{
  "arch": "mlp_mixer",
  "model": "masked image model",
  "dataset": "photos of plants and fungi (iNaturalist)",
  "train_examples": 90422,
  "image_size": 32,
  "crop_scale_min": 0.5,
  "horizontal_flip": true,
  "translate": 0.06,
  "method": "simmim",
  "mask_ratio": 0.75,
  "loss": "l1",
  "norm": "layernorm",
  "norm_position": "pre",
  "activation": "gelu",
  "mlp_ratio": 3,
  "layer_scale_init": 0.1,
  "parallel_block": false,
  "inner_norm": false,
  "patch_size": [8, 8],
  "conv_stem": false,
  "layers": 14,
  "width": 256,
  "init": "kaiming_normal",
  "residual_init": "scaled_by_depth",
  "optimizer": "normuon",
  "muon_scale": "original",
  "lr": 0.039,
  "momentum": 0.95,
  "nesterov": true,
  "orthogonalizer": "polar_express",
  "adamw_lr_other_params": 0.0017,
  "grad_clip": 1.0,
  "steps": 12400,
  "batch_size": 256,
  "epochs": 35.1,
  "lr_schedule": "cosine",
  "final_lr_fraction": 0.01,
  "warmup_steps": 620,
  "weight_decay": 0.005,
  "adamw_weight_decay_other_params": 0
}
Rows from block 4, named by matrix and row number. Rows with one number belong to one neuron. Each number is 50 + 12 x the weight over its row's rms, rounded and kept within 0 to 99. All counts start at 0. After the name is the row's rms in percent of the matrix's.
# fc1: MLP up (model.blocks.4.mlp.fc1.weight, 768x256), inputs 128-255
# fc2: MLP down (model.blocks.4.mlp.fc2.weight, 256x768, transposed), outputs 128-255
fc1.291 094:54 29 39 47 63 38 63 21 38 49 40 63 08 50 38 17 42 55 55 48 46 44 52 61 63 70 36 64 23 59 29 58 57 38 41 78 71 59 46 29 51 39 51 49 53 46 48 51 27 32 53 39 39 56 65 43 62 55 36 58 46 44 31 56 51 38 37 35 57 53 71 54 56 50 46 40 61 55 45 52 35 38 35 29 45 52 54 56 58 53 60 49 62 35 55 63 51 64 51 38 52 37 47 59 60 54 59 49 45 37 75 57 59 52 28 57 68 48 49 41 40 55 68 54 64 72 66 57
fc1.292 097:50 41 67 47 53 59 31 55 51 26 42 62 67 48 43 65 18 49 38 49 68 47 52 71 24 50 43 60 47 63 49 63 61 59 38 34 59 42 40 56 45 67 49 46 60 36 42 45 35 44 70 31 60 42 31 68 43 62 27 51 47 50 58 43 62 53 58 61 58 44 22 52 51 65 30 49 60 65 68 56 57 53 77 42 30 44 47 10 77 61 51 57 41 37 55 39 50 61 32 47 48 42 38 31 58 55 62 70 53 40 26 62 53 50 63 28 31 48 64 62 28 38 57 47 34 41 49 78
fc1.293 101:45 44 49 50 64 43 40 48 56 62 35 41 50 31 42 61 31 57 42 59 43 54 59 50 37 71 44 70 58 52 40 36 46 50 47 30 42 45 73 74 54 56 57 64 50 48 74 51 39 51 61 45 33 61 59 98 44 51 46 36 44 35 63 23 48 55 47 54 40 66 46 35 47 41 40 44 56 52 46 51 40 37 47 32 61 59 39 66 23 41 41 56 43 48 62 57 63 54 60 45 62 45 54 76 37 69 43 51 50 59 44 62 68 56 74 63 62 30 46 53 66 65 49 45 75 55 68 66
fc1.294 090:67 33 66 49 45 68 46 48 60 37 49 55 76 45 41 51 47 37 33 50 54 30 59 52 47 63 61 32 55 63 80 69 71 53 37 34 33 53 58 46 60 51 40 37 42 59 58 32 50 34 68 37 48 57 49 57 48 65 52 67 23 51 63 43 54 57 40 75 62 58 32 60 58 43 67 59 54 42 54 58 58 38 53 59 37 43 39 54 56 43 58 44 69 43 56 46 45 60 36 55 50 40 53 62 45 46 42 40 74 33 58 56 60 37 50 57 56 59 70 50 43 41 50 50 67 57 68 49
fc1.295 107:39 74 61 66 45 54 40 46 42 77 55 66 55 46 54 51 49 52 41 48 55 40 47 51 46 62 34 54 57 53 43 52 53 48 41 23 43 62 51 49 51 64 35 68 47 51 36 55 49 61 56 43 53 49 36 46 53 45 52 52 28 48 53 54 66 64 40 44 52 53 60 41 37 55 43 45 58 58 47 37 44 27 49 23 16 68 53 58 52 37 33 63 44 48 42 79 54 46 73 49 49 56 66 46 99 44 34 56 71 61 31 67 57 46 34 45 53 55 38 51 41 45 54 54 42 52 40 61
fc1.296 104:59 49 51 53 36 57 61 62 36 52 34 55 45 37 59 52 45 50 50 52 61 51 59 59 45 52 37 70 31 33 60 68 37 46 64 48 50 81 51 31 44 44 43 38 34 47 58 53 57 45 46 29 62 44 50 45 44 57 58 60 56 48 42 75 52 61 51 46 19 23 67 42 47 44 54 43 38 40 38 69 50 49 23 63 52 58 56 40 63 63 49 33 47 67 67 54 34 52 44 64 43 51 44 37 73 26 48 51 55 72 72 65 35 35 72 54 49 44 51 29 44 58 53 35 08 51 54 61
fc1.297 101:59 45 41 53 49 61 50 28 59 33 65 49 58 44 43 76 50 44 33 42 53 25 33 57 50 84 47 58 58 24 43 54 54 18 42 67 53 48 56 64 39 52 41 40 32 43 53 60 63 44 64 55 47 61 55 45 47 48 31 55 43 56 63 47 41 43 75 68 68 49 51 48 87 43 47 65 36 59 52 57 68 52 67 22 40 53 44 46 39 48 55 46 54 34 53 51 43 34 36 46 47 49 35 37 32 41 53 53 48 60 67 49 40 43 64 53 52 68 43 36 48 51 39 34 49 47 54 43
fc1.298 102:47 60 40 56 46 61 50 39 42 56 67 45 41 49 56 50 44 41 46 50 76 67 53 49 58 71 54 86 58 67 57 72 36 74 60 64 47 49 36 46 28 37 36 37 29 42 59 38 42 45 70 50 60 57 29 43 45 42 37 59 32 74 56 45 41 53 45 43 57 65 56 60 20 40 50 57 60 51 55 27 32 54 48 47 47 52 48 55 51 50 18 50 59 59 44 45 24 62 47 59 39 44 42 38 50 61 62 60 50 36 46 72 60 46 53 68 68 61 47 61 66 57 63 61 58 46 68 45
fc1.299 103:27 61 40 61 54 53 48 48 54 60 57 38 55 51 80 46 60 36 58 36 47 62 74 31 56 44 65 52 40 44 62 51 44 54 46 31 39 39 36 67 37 42 53 42 58 53 42 37 51 42 31 43 52 51 43 60 50 55 45 39 46 59 60 49 40 60 51 35 68 43 62 48 40 31 51 41 71 53 53 69 20 48 48 36 67 37 72 60 42 49 61 43 34 43 43 54 38 58 46 48 66 75 49 42 23 27 27 59 47 53 36 61 36 54 24 45 45 59 55 31 66 55 43 43 40 46 51 36
fc1.300 101:39 66 43 32 67 57 55 68 40 64 49 35 55 52 66 71 67 69 54 68 41 56 62 61 61 43 73 37 57 46 59 45 76 65 47 64 44 44 52 37 54 62 39 37 55 28 55 28 52 50 40 42 33 48 33 58 53 56 42 70 39 51 29 58 41 22 59 52 34 41 47 58 50 31 51 63 52 73 56 61 31 76 30 31 26 30 45 51 38 50 45 43 59 47 50 38 39 60 50 56 15 63 19 67 58 61 47 49 47 30 46 46 50 51 62 41 42 38 59 55 61 44 49 42 31 30 50 56
fc1.301 105:22 47 73 59 55 40 28 63 67 42 42 62 50 77 51 42 62 44 50 52 40 45 57 45 45 42 38 76 51 43 37 33 49 78 56 52 73 40 54 62 43 23 45 69 40 38 47 45 53 42 23 38 54 59 49 47 50 52 59 42 45 52 43 43 37 50 45 51 43 45 62 38 58 37 60 62 62 39 34 57 49 58 55 40 73 66 54 53 48 45 55 34 20 44 84 56 56 50 24 58 62 59 43 36 43 57 35 56 62 40 52 45 48 57 51 39 50 63 44 37 42 58 45 56 24 42 45 59
fc1.302 101:49 51 53 65 63 58 59 24 48 60 52 55 49 62 48 26 34 59 57 61 25 47 46 41 70 54 50 52 39 51 57 38 38 61 36 66 35 46 59 48 67 30 72 40 65 43 62 58 51 35 42 43 49 72 38 80 45 46 58 49 68 63 63 24 37 37 53 41 64 51 70 64 41 52 21 56 34 66 46 86 69 40 55 47 42 43 46 50 44 42 62 56 45 55 44 61 35 49 59 55 65 65 49 58 60 36 64 41 29 43 36 46 43 46 60 83 59 71 58 40 53 57 50 49 49 32 63 52
fc2.291 069:56 60 39 54 35 59 48 45 67 33 29 55 59 47 52 61 33 60 51 20 22 44 44 47 49 39 45 50 70 44 47 42 72 51 40 35 37 34 42 63 61 21 47 53 34 36 30 50 38 60 51 42 46 27 51 29 36 59 82 30 44 59 54 55 61 70 44 59 46 63 33 46 30 49 54 47 53 42 43 48 39 37 61 64 67 45 51 63 41 69 61 73 43 65 61 43 26 65 50 62 42 42 42 44 36 48 67 57 43 55 70 39 62 49 67 50 17 66 56 61 35 60 19 44 27 49 51 65
fc2.292 098:51 67 51 27 47 54 46 55 58 34 64 36 47 38 51 38 63 78 64 56 41 40 41 59 54 56 56 38 41 40 41 59 54 36 35 61 44 75 55 32 61 66 44 30 47 50 40 62 55 46 36 65 35 43 54 60 50 47 51 22 65 53 43 52 42 41 44 52 43 51 69 50 45 42 71 33 45 46 50 70 48 55 32 49 59 46 45 59 24 45 67 54 55 60 35 41 43 27 42 36 37 46 42 61 60 48 39 47 36 51 47 61 51 43 36 88 46 52 36 43 68 48 47 40 46 56 56 58
fc2.293 109:59 54 51 61 46 47 67 59 39 40 54 49 52 50 64 48 56 49 58 54 61 39 53 45 45 37 51 47 40 43 57 67 42 68 53 63 42 45 43 54 34 38 31 43 73 46 18 53 65 52 49 49 26 45 41 46 50 56 40 61 66 51 30 49 52 47 45 42 40 28 46 43 57 47 52 53 52 54 62 63 34 85 41 45 50 37 46 45 85 55 46 42 40 25 39 47 51 35 48 40 52 50 43 33 43 34 52 56 39 40 54 36 53 48 33 22 60 51 31 30 38 43 44 49 47 48 51 21
fc2.294 082:45 49 60 57 36 73 53 45 45 49 39 64 62 48 50 50 67 67 61 32 60 59 50 37 31 35 46 61 52 37 35 37 64 60 53 63 48 50 60 60 34 73 76 36 63 58 61 37 40 46 66 54 47 51 56 54 70 56 69 44 75 49 57 50 34 59 59 29 44 44 43 66 54 43 49 06 61 41 61 48 57 66 34 43 39 60 50 55 44 46 50 60 49 62 44 52 46 49 73 41 72 75 52 35 75 47 40 57 41 39 41 38 52 60 44 20 67 64 37 60 48 49 52 55 53 36 43 59
fc2.295 120:49 75 55 41 55 54 46 57 53 41 31 69 42 45 36 49 32 45 45 44 65 48 51 52 00 38 68 49 61 23 46 57 45 55 59 84 39 37 58 51 33 63 51 44 72 60 51 57 45 56 44 31 49 61 55 43 54 51 58 58 51 42 43 35 55 43 36 40 50 64 37 43 20 45 61 48 68 53 53 44 54 56 60 58 30 29 60 50 56 33 40 36 84 30 61 35 45 36 46 56 42 64 45 63 56 51 65 52 16 58 47 47 50 74 64 48 44 72 48 77 57 37 62 53 46 74 57 73
fc2.296 108:44 28 55 47 40 51 53 38 49 18 29 65 27 61 51 61 72 59 50 54 38 55 44 65 75 47 49 39 78 31 46 41 54 34 40 49 48 24 24 48 60 59 39 51 58 56 74 36 39 49 46 65 51 40 73 51 58 49 27 45 58 54 54 56 64 27 35 51 56 29 49 60 57 58 63 44 48 58 61 54 47 52 53 58 55 48 75 76 33 42 40 44 57 52 41 53 85 64 67 43 51 50 67 57 54 41 42 51 45 37 75 43 59 32 50 41 47 59 48 54 58 40 34 47 45 39 52 44
fc2.297 076:11 46 59 49 54 56 58 47 57 36 63 46 51 50 60 45 66 30 55 51 47 92 50 56 55 39 45 19 56 47 34 37 39 46 51 48 64 66 69 44 47 52 62 39 51 40 59 46 67 56 55 57 49 55 41 60 58 76 61 41 52 75 35 43 38 71 54 47 68 42 61 66 47 39 41 42 30 39 62 63 56 60 44 47 38 57 66 44 34 55 46 34 25 27 44 16 35 63 27 40 35 72 55 62 40 76 52 49 49 48 50 53 65 57 58 50 74 70 27 45 63 50 49 55 37 31 63 56
fc2.298 099:50 54 51 49 47 44 27 59 20 34 48 48 50 62 43 59 43 65 45 58 57 39 52 52 44 31 55 35 67 52 30 57 38 59 43 42 72 52 65 48 21 66 54 49 80 40 57 50 52 55 58 58 35 40 58 53 54 52 49 56 45 34 51 62 56 47 67 63 53 44 51 59 50 52 39 61 53 45 52 65 49 46 45 40 45 47 62 41 50 50 61 69 49 61 48 47 83 63 54 61 33 48 44 48 56 63 30 58 35 70 47 35 47 49 73 40 58 62 65 38 53 40 76 48 56 58 62 63
fc2.299 103:50 48 30 33 66 45 37 45 62 46 51 51 62 65 52 51 56 63 57 68 48 40 64 63 63 57 25 53 67 64 21 45 52 51 47 41 54 83 46 73 65 46 40 58 39 57 50 58 59 71 65 55 58 56 64 48 46 21 61 64 52 44 49 57 48 25 44 54 37 50 51 60 62 82 60 69 42 51 63 55 46 40 70 42 40 50 57 48 41 55 59 76 73 53 54 62 42 60 50 54 54 78 58 41 45 55 50 55 66 43 53 59 62 24 42 33 50 41 32 50 12 44 54 45 50 43 43 53
fc2.300 097:64 38 67 46 54 56 53 38 52 39 60 31 65 57 51 62 52 64 50 57 36 37 39 20 59 54 57 46 31 46 80 48 35 43 53 21 39 65 34 55 48 44 51 50 43 34 39 36 74 84 32 57 72 48 51 40 55 48 26 45 50 55 36 66 53 68 49 28 60 56 34 52 30 58 50 75 55 59 41 52 51 55 55 06 41 31 53 51 37 39 61 47 57 51 45 36 58 48 27 48 44 68 47 44 75 45 51 44 61 56 49 39 51 54 63 69 41 51 42 58 35 48 56 56 47 43 48 33
fc2.301 147:77 51 49 62 67 57 53 57 54 43 61 53 29 61 46 61 66 63 46 56 56 65 48 65 60 54 68 03 45 75 61 48 56 57 50 35 50 48 48 40 55 47 53 58 58 53 36 73 64 41 83 40 44 37 71 57 38 70 46 59 44 59 46 52 56 48 66 55 59 52 48 48 70 45 64 39 63 34 74 67 50 57 52 77 37 61 29 36 72 37 58 56 64 47 46 51 45 44 54 60 55 48 68 49 37 58 58 42 74 56 60 55 45 50 31 72 63 42 45 44 65 48 60 57 66 56 50 45
fc2.302 112:52 51 38 46 50 85 32 72 71 54 50 64 40 56 55 57 50 58 54 49 59 71 55 46 45 64 51 36 69 54 45 38 43 59 81 53 45 27 44 40 52 14 59 59 57 32 21 53 44 62 53 56 64 37 31 69 60 50 59 52 45 48 61 51 41 71 48 49 56 69 42 40 45 61 37 41 46 53 48 32 49 50 53 48 66 74 79 24 36 74 58 49 52 46 49 44 47 55 60 41 35 48 72 43 58 49 51 46 66 42 33 31 63 68 59 46 54 66 55 63 49 74 48 50 49 44 56 31