Rows from block 2 of a small masked image model, named by matrix and row number. Rows with one number belong to one neuron. Each number is 128 + 24 x the weight over its row's rms, rounded and kept within 0 to 255. All counts start at 0. After the name is the row's rms in percent of the matrix's.
After each neuron's rows are labels from the 100 images, of 14848, where the neuron reaches its highest value: "place" is the part of the image that holds the peak. Only what is clearly more common there than usual is listed. The data: photos of plants and fungi (iNaturalist). In brackets: how many of the 100, against the usual share in percent.
# fc1: MLP up (model.blocks.2.mlp.fc1.weight, 768x256), inputs 172-255
# fc2: MLP down (model.blocks.2.mlp.fc2.weight, 256x768, transposed), outputs 172-255

fc1.765 101 [106 147 103  83 159 119  95 101  84  84 100 163 143 149 159 111 112 158 102 117 126 111 115  97 159 115 139 111 121 161 139 121 124 152 120 144  98 123  90 171 131 100 143 146 151 102 129 147 153 133 112 127 114 156  68 155 103 103 118 127 117 191  98 137  94 126 133 145 202 146 135 166 141 158 167 130 177 145 135 150 140 103 152 143]
fc2.765 095 [118 131 139 130 120 168 102 119 131 138 160 141 119 116 112 106 148 129 116 157 121  47  73  93 127 106  29 145 113  99 142 137 198 122 113 127 212 105 135 105 148 125 109 132 170 158 159 149 141 111 134 138 102 132 128 107 123 131 123 178 132 134 121 103 123 110 131  93  94 152 122 157 141 145 105 117  71 107 150 129  90  80 112 164]
place: top centre (30 vs 12.5)

fc1.271 091 [106 151 118  83 153  78 142 112 149  99 107 139 123  94 164 134 113 121 167 159 103 156 145  96 100 133 125 153 136 132 140 111 136 139 120 137  92 167  98 116  96 125  82 121  88 123  95 115 115 106 115 101 105 117  83 144  82 151  74 104 136 131  89 127 150 141 168 141 161 141 155 147 126  92  84 144 129 102 127 170 127 152 142 135]
fc2.271 118 [109 163 134  97 121 160 149 191 112 116 145 129 144 186 116 123 177 136 120 134  90  95 144 158 100 107 179 170  87  77 159 122 132 100 150 174 119 120 163  96 135 108 130 106 118 135 109  96 145 132 120 106 141 113 104 140 127 189 120 158 131 155 111 123  93 141 133 166 142 169 122 123 119 123 154 118 119 140 125 132 124 101 149 135]
place: top centre (36 vs 12.5)

fc1.53 094 [148 153  97 161  97 112 116 112 114 121 121 144 155 147 110 111  96 114 147 106 124 113 142 144 138 148 170 160 134  90 100 162 136 146 126 138 150 133 135 126 140 146 155 114  96 142 113 124 129 107 147  97 117 163 135 126  93 158 151  89 154 105 120 144 102 119 109 149 166  99 137 128  96  88  94 142 177 184 118 101 121  97  99 157]
fc2.53 080 [116 138 130 102 122  70 121 174 108 111 170 116 175 111  96 140 108  93 145 137 157 119 121 124 135 187 120  83 137 139 128 166 124 176 152 114 137 147 186 131  91 130 123 108 107 136 163 161  76 126 125  62 150 138 119 106 133  85 109 144 118 105 135 118 133 109 147 146 106 136 146 130 149 138 118 162 108 115 157 121 117 125 137 115]
place: top right (50 vs 6.2)

fc1.541 109 [107 139 127 150 132  54 122  92 140 148 121 167  93 114 118 112 208 130 138 166 130 124 144 118  92  82 144 137 133 113 127 104 135 118 107 164 114 132 148 138 117 125 127  96 100 124 115 116 152 104 217 151 123 143 124 127 140 145 128 128 146 107 131  93 125 135 171 146 156 119 149 134 130 105 130 139 138 129 117 112 103 107 175 117]
fc2.541 118 [110  99 169 149 107 178 139 128 138 131 131 142 138 146 137 128 132 104 118 101 139 130 108 136 184 165  99 153 110 117 119 126  87 126 133 155 133 135 112 138 150  83 129 135 142 124 164 114 150 162  75 111 137 111 131  84 133 119 141 146 107 122 154 137 144 102  83 173 132 112 126 152 132 101 141 120 162 121  65 118 126  93  93 130]
place: top right (37 vs 6.2)

fc1.423 104 [ 49 138 139  94 125 115 148 109 155 113 105 106 114 155 136 113 119 126 133 137 121  86 139 123  95 150 163 139 153 124 163 140 124 124  92 125 145 150 152 121 113 190  75 133 124  96  75 129 169 108  98 124 129 109  97  98  68 159 110  90 100 162 116 114 198 131 141 118 156 195 151 134  89 127  77 145 123 136 108 138 180 131 138 132]
fc2.423 151 [152 122 139 140 126 137 127 161 107 127 132 107 140 161 115 135 148 100 157 136  95 137 160 139 133 124 132 104 108  98 150 121 151 113 142 153  99 110 161 130 100 137 133 118 152 153  91 122 141 143 162  74 108 137 111 151 148 117 114 109 152 149 124 157  43 115 124 111 179  82 118 121 124 158 119 133 138  89 140 138  77 115 156 129]
place: top centre (36 vs 12.5)

fc1.125 095 [105 162 109 115 103 119 105 132 177 111 101 134 122 138 158  83 118 130 125 108  64 106 118 135 134 104 124 130 151 122  93 139 106 121 148 157 125 107 153 183 132 116 136  98 142 114 145 153  71 137 137 125 152 115 131 175 181 101 135 129 147 124 145 136 134 152 138 125 165 134  77 154 121 139 138 144  81 142 125 107 107 143 143 144]
fc2.125 137 [ 88 149 146 137 121 131 123 143 129 165 178 133 107 130 119 105 183 138 120 122 118 128 108 181  98 116 133  92  82 173 105 136 134 117 135 135 111  74 139 149 114 153 137 102 140 140 134 119 120 136 108 140 114 100  98 139 160 122 161 115 117 153 173 117 170 122 143 113 103 151 100 116 107 147 119 143 134 153  95 159 115 128 153 150]
place: centre (50 vs 25)

fc1.83 094 [134 125 144  84 132 131 130 109 118 151 177  91 133 115 153 121 161 124 162 110 113 147  86 123  89 141 133 133  99 125 136 137 115 137 110 109 150 117 139 107 106 122 137  95 136 161 107 166 124 121 147 127 120 158 117 103 145  87 134 153 110  92 133  91 127 167  93 120 131  88 105 141  99 122 122 135 126 173 162 149  74 129 131 130]
fc2.83 090 [ 92 105 109 123 108 136 138  92 133  97 121 103 136 114 153 148 149 127 116 108 185 138 192 103 152 104 137 115 121 119 123 118 125 165 123 113 127 133 128  98 107 129 203 122  90 165  71 106 125 173 106 128 149  94 160 171 122 147 146 109 100 132 144 145 125 131 148 144 111 104 104 116 137 128 141 131 119 119 144 116  96 162 171 138]
place: centre (50 vs 25)

fc1.424 109 [138 117  80 133 129 132 127 140 123 103 106  96 156  86 171  94 123 102 135 154 120 135 148 121  99 157 124 107 119 133 151 161 165 138 137 114 135 139 138 104 120 117 118 145 129 153 130 142 118 164 165 122 135 117 160 165 118 183  97 117  88 157 165 126 165 174 137 143 170 151 176  96 125 128 156 140  95  97  98 133 120  92 129 147]
fc2.424 096 [119 115  70 152 130 111 132 124 170  90 179 152 137 158 118 127 124 111 143 129  85 129 134 140 133 119 166 134 214 113 147 160 161 150 138 133  94 112 134 122 154 147  97  83 122 127 131 126 126 100 115 157 112 138 119 119 147 138  90 120 135 116 123 153 129 165 150 100 133 126 137 154  96 103 123 119 129 126 134 158  66 104 115 114]
place: centre (54 vs 25)

fc1.1 092 [155 125 125 170 165 180 116 130 115 122 121 104 143  94 132 176 142 121 169 109 111 100 135  93 139 132 125 103 124 157 134 152 104 123 163 127  60 117 107 147 127 102  91 118 127 159 113 119 104 142 126 146  97 162 138 135 109 104 106 112 145  44 147 112 130 128 103 155 147 142 109 141 129 126 175 145 145 126 165 166 159 132 126 105]
fc2.1 094 [145 137 130 161 111 100 158 139 141 132 119 127 122 159 120  93 114 147 114 112 113  82 105 113 113 134 100 202 123  98 128 114  88 117 132 117 152 133 150 153  67  95 140 137 121 164 108 124 137 129 151 122 110 127 128 152 112 105 104 141 143 164 117 124  99 167 131 113 128 151 120 157 198 128 148 166 147 156 112 139  72 117 110 112]
place: top centre (30 vs 12.5)

fc1.2 094 [119  95 119 127 118 140 142 104 154 112  93 100 136 132 116 146 121 125 129 108 140  88 147 163 148 112 140 155 112 120 132 125 114 130 100  83 122 127 122 164 150  88 123 156 113 131 111  87 112 144 133 129 134 117 104 142 111  82 139 113 167 169  81 138  84  78 129 154 134 133 125 149 167 117 150 108 123 104 117 149  73  71 120 113]
fc2.2 107 [ 90 169 141  66 130 123 125 158 147 192 134 123 151  96 112 129  93 148 105 120 125 135 116 100 108  97  87 108 136  93 135 141 144  88 142 126 134 137 147  86 105 147 137 105 140 142 112 140 131 141 136 158  85 129 116 102 145 111 149 129  95 119 107 149 109 163 130  97 170 193 105 129 127 126 145 147 158 124 136 118 170  69 121 141]
place: top centre (37 vs 12.5)

fc1.544 094 [112 169 109 135 141 135 128 193 141  77 123 160 148  91  96 123 165 127 137 130 113 142 107 143 129 117 148 148 151 120 121 106  89 130 101 129 104 130 158  71 127  82 123 147  99 151 148 163 131  58 154 141 154 136  87 135 124 132 157 162 109 109 145 110 131 143 183  93 131 112 141 123 103 162 146 156 116 121 140 172 139 114 153 113]
fc2.544 066 [106 187 117 119 149 147  89 140 135 130 131 101 134 117 121 135 103 144 140 121 134 157 107 117 117 139 164 123 165 163 102 135 140  92 168  84 135  92 176 162 139 141 150 138  98 126  94  93 116 130 109 119 139 149 111 119 158 120 101 113 186 107 162 116 144 111 104 113  71 140  89 113 102 111 118 112 113 117 129 150 121 147 119 114]
place: top centre (33 vs 12.5)

fc1.10 116 [125 147 104  95 148 197 132  98 145 146  95 150 187 138 127 127  55 119 111 130 113 139 167 113 145 105 130 150 141 157 110 176  98 133 161 131 113 104 119 131 154  81  97 148 130 153 116 132 148 177  16 146 130 136  91 169 139 135 145 142  93 156 121 125  73 136  67 100 129 153 148 119 113 140 125 122  99 128 175 117 133 145 166 123]
fc2.10 125 [122 161 118 108 119 105 129 164 143  87  99  92 127 123 109 103 156 101 115 119 126 147 140 139  94 109 115 136 132 110 138 146 149 144 134 137 145 111 128 116 138 121  91 134 162 111 145  91 129 143 241 119 147 147 131  79  80 141 119 164 124 141 121  85 161 120 174  73 115 131 130 102 108 108 121 132 138 112 158 108 136 122 129 136]
place: top right (60 vs 6.2)

fc1.436 090 [ 99 113 113 169 127 113 128 127 126 127 158 116 123 124 171 141  96 114 135 138 137 132 123 129  72 118 160 131 123 110 141 127 169 150 121 137 129 144 122 118 113 137 100 128 129  94  79 130 157 131 124 119 142 119 150 118  95 155 159 101 136 132 139  80 140 173 110 119  99 142 166 149 123 120 121 131 143 127 131 149 137 157 117 124]
fc2.436 126 [129 151 115  60 128 141 135 133 124 113 107 124 162 179 188 120 136 130 111 144 121 106 136 104 144 114 122 164 125  75 148 100 143 155 142  94 160 100 117  93  91 152  95 135 129 175 111 159 163 118 127 161 105  94 120 147 155 113 141 181 101 115 112 139  96 109 120 135 129 160 144 116 137 157 149 109 120 156 111 126 136  58 125 121]
place: top centre (42 vs 12.5)

fc1.614 095 [164 129 127 147 111 106 152 103  88 118 125 112 153 130 135 105 138 136 150 119 174 129 135 110 168 152 127 118 118 152 106 140 127 120 117 170 122  98 106 158  75  88 174 135 144 125 131  98 107 120 154 152 152 118 145 154 111 134 127 116 189 146 117 122  93 124  94 118 143 141 142 155 137 161 109 110 132  70 131 126 153  98 138 136]
fc2.614 125 [137 147 128 129 187 153 110 111 130 144 119  99 131 196 133 105 148 123 140 149  90  83 123 113 113 137 144 137 144 130 133 129 146  87 154 117 109 128 129 126  71 140 157 143 148 116 136 122 131 114 127 133 120 134  97 128 135 160 150  97 130 151 124 169 127 127 151 122 149 134 156 125 127 166 131  87 116 137 162 116  95  99 152 139]
place: top right (29 vs 6.2)

fc1.180 101 [125 122 144 152 104 162  72 137 124 154 112 112 126 125 125 123 123 139 117 144 130 125 111 126 161 152 121 109 141 124 133 108 125 140 132  95 104 105  88 119 138 123 121 149 141 187 157 158  77 110 168 124  96 141 137 132 137 109 118 134 114 119 108 177 138 198 171 112 143 161 132 112 123 115 101  61 126 128 119  97 109 130 126 165]
fc2.180 111 [ 75 132 116  85 188 100 150 115  99  77 172 105 131 135 110 128 150 148 118  78  88 111 123  93 149 139 135 126 171 122 100 102 167 129  77 148 120 104 144 181 160 150 172 114 121  95 143 121 159 120  59 146 113 105 111 132 129  94  92 111 176 137 155 115  92  95 100 114 109 105  80 127 112 135 142 130 124 123 151 124 104 111 139 137]
place: centre (64 vs 25)

fc1.70 098 [131 119 113 134 130  64 145 130 162 100 117 108 130  95 172 118 105 146 144 110 117 139 109  99 151 128 110 113 161 121 169 155 138 147 122 110 139 131 127 151 146 147 151 114 160 117 131 167 114 157 139 155 131 131 136  99 127 155 124  70 118 137 118 139 126 130  96 134 136 119 145 108  83 108 101 111 154 118  53 152 161 120 162 165]
fc2.70 106 [144  94 123 131 132 196 122 114 100 141 107 139 130 163 143 141 118 117 126 112 125 149 124 124 142 163 153  84 128 153  98 128 127 109 154 114 126 159 105 135 120 163 119 145 112 111 141 111 133  99 151 114 107 137 135 139 126 182 122 142 116 123 144 134 154 157 135 167 126 163 100 148 107 153 192  86  66 103 204 181 124 135 119  93]
place: top right (30 vs 6.2)

fc1.217 126 [163 121 167  99 128  71 150 154 156 145  89 151  71 130 116  89 154 155 135 135  94 133 105 121 140  91 156 139  86 151 105 133 121 154 105 139 125 115 180 151 115 136 149  89 105 125 142 105 150 165 145 131 149 104 125 135 113 125 143 134 162 123 101  89 126  97 122 132 127 130 169 119 133 133 120 111 152 116  79 136 119 137 109 137]
fc2.217 136 [ 83 153 174 142 114 124 117 148 122 134  99 156 103 136 108  78 140 107 135 137 145 124 137 116 155 135 121  93 134 128 157  90 134 131 131 135 125 148 104 121 136 103  64 148 114 117  84 181 155 149  85 137 142 128 123 138 179 192 160 133 117 158 153 134 123 124 129 133 122 115 134 104 137 104 111 125 118 132 172  49 146 100 140 114]
place: top right (45 vs 6.2)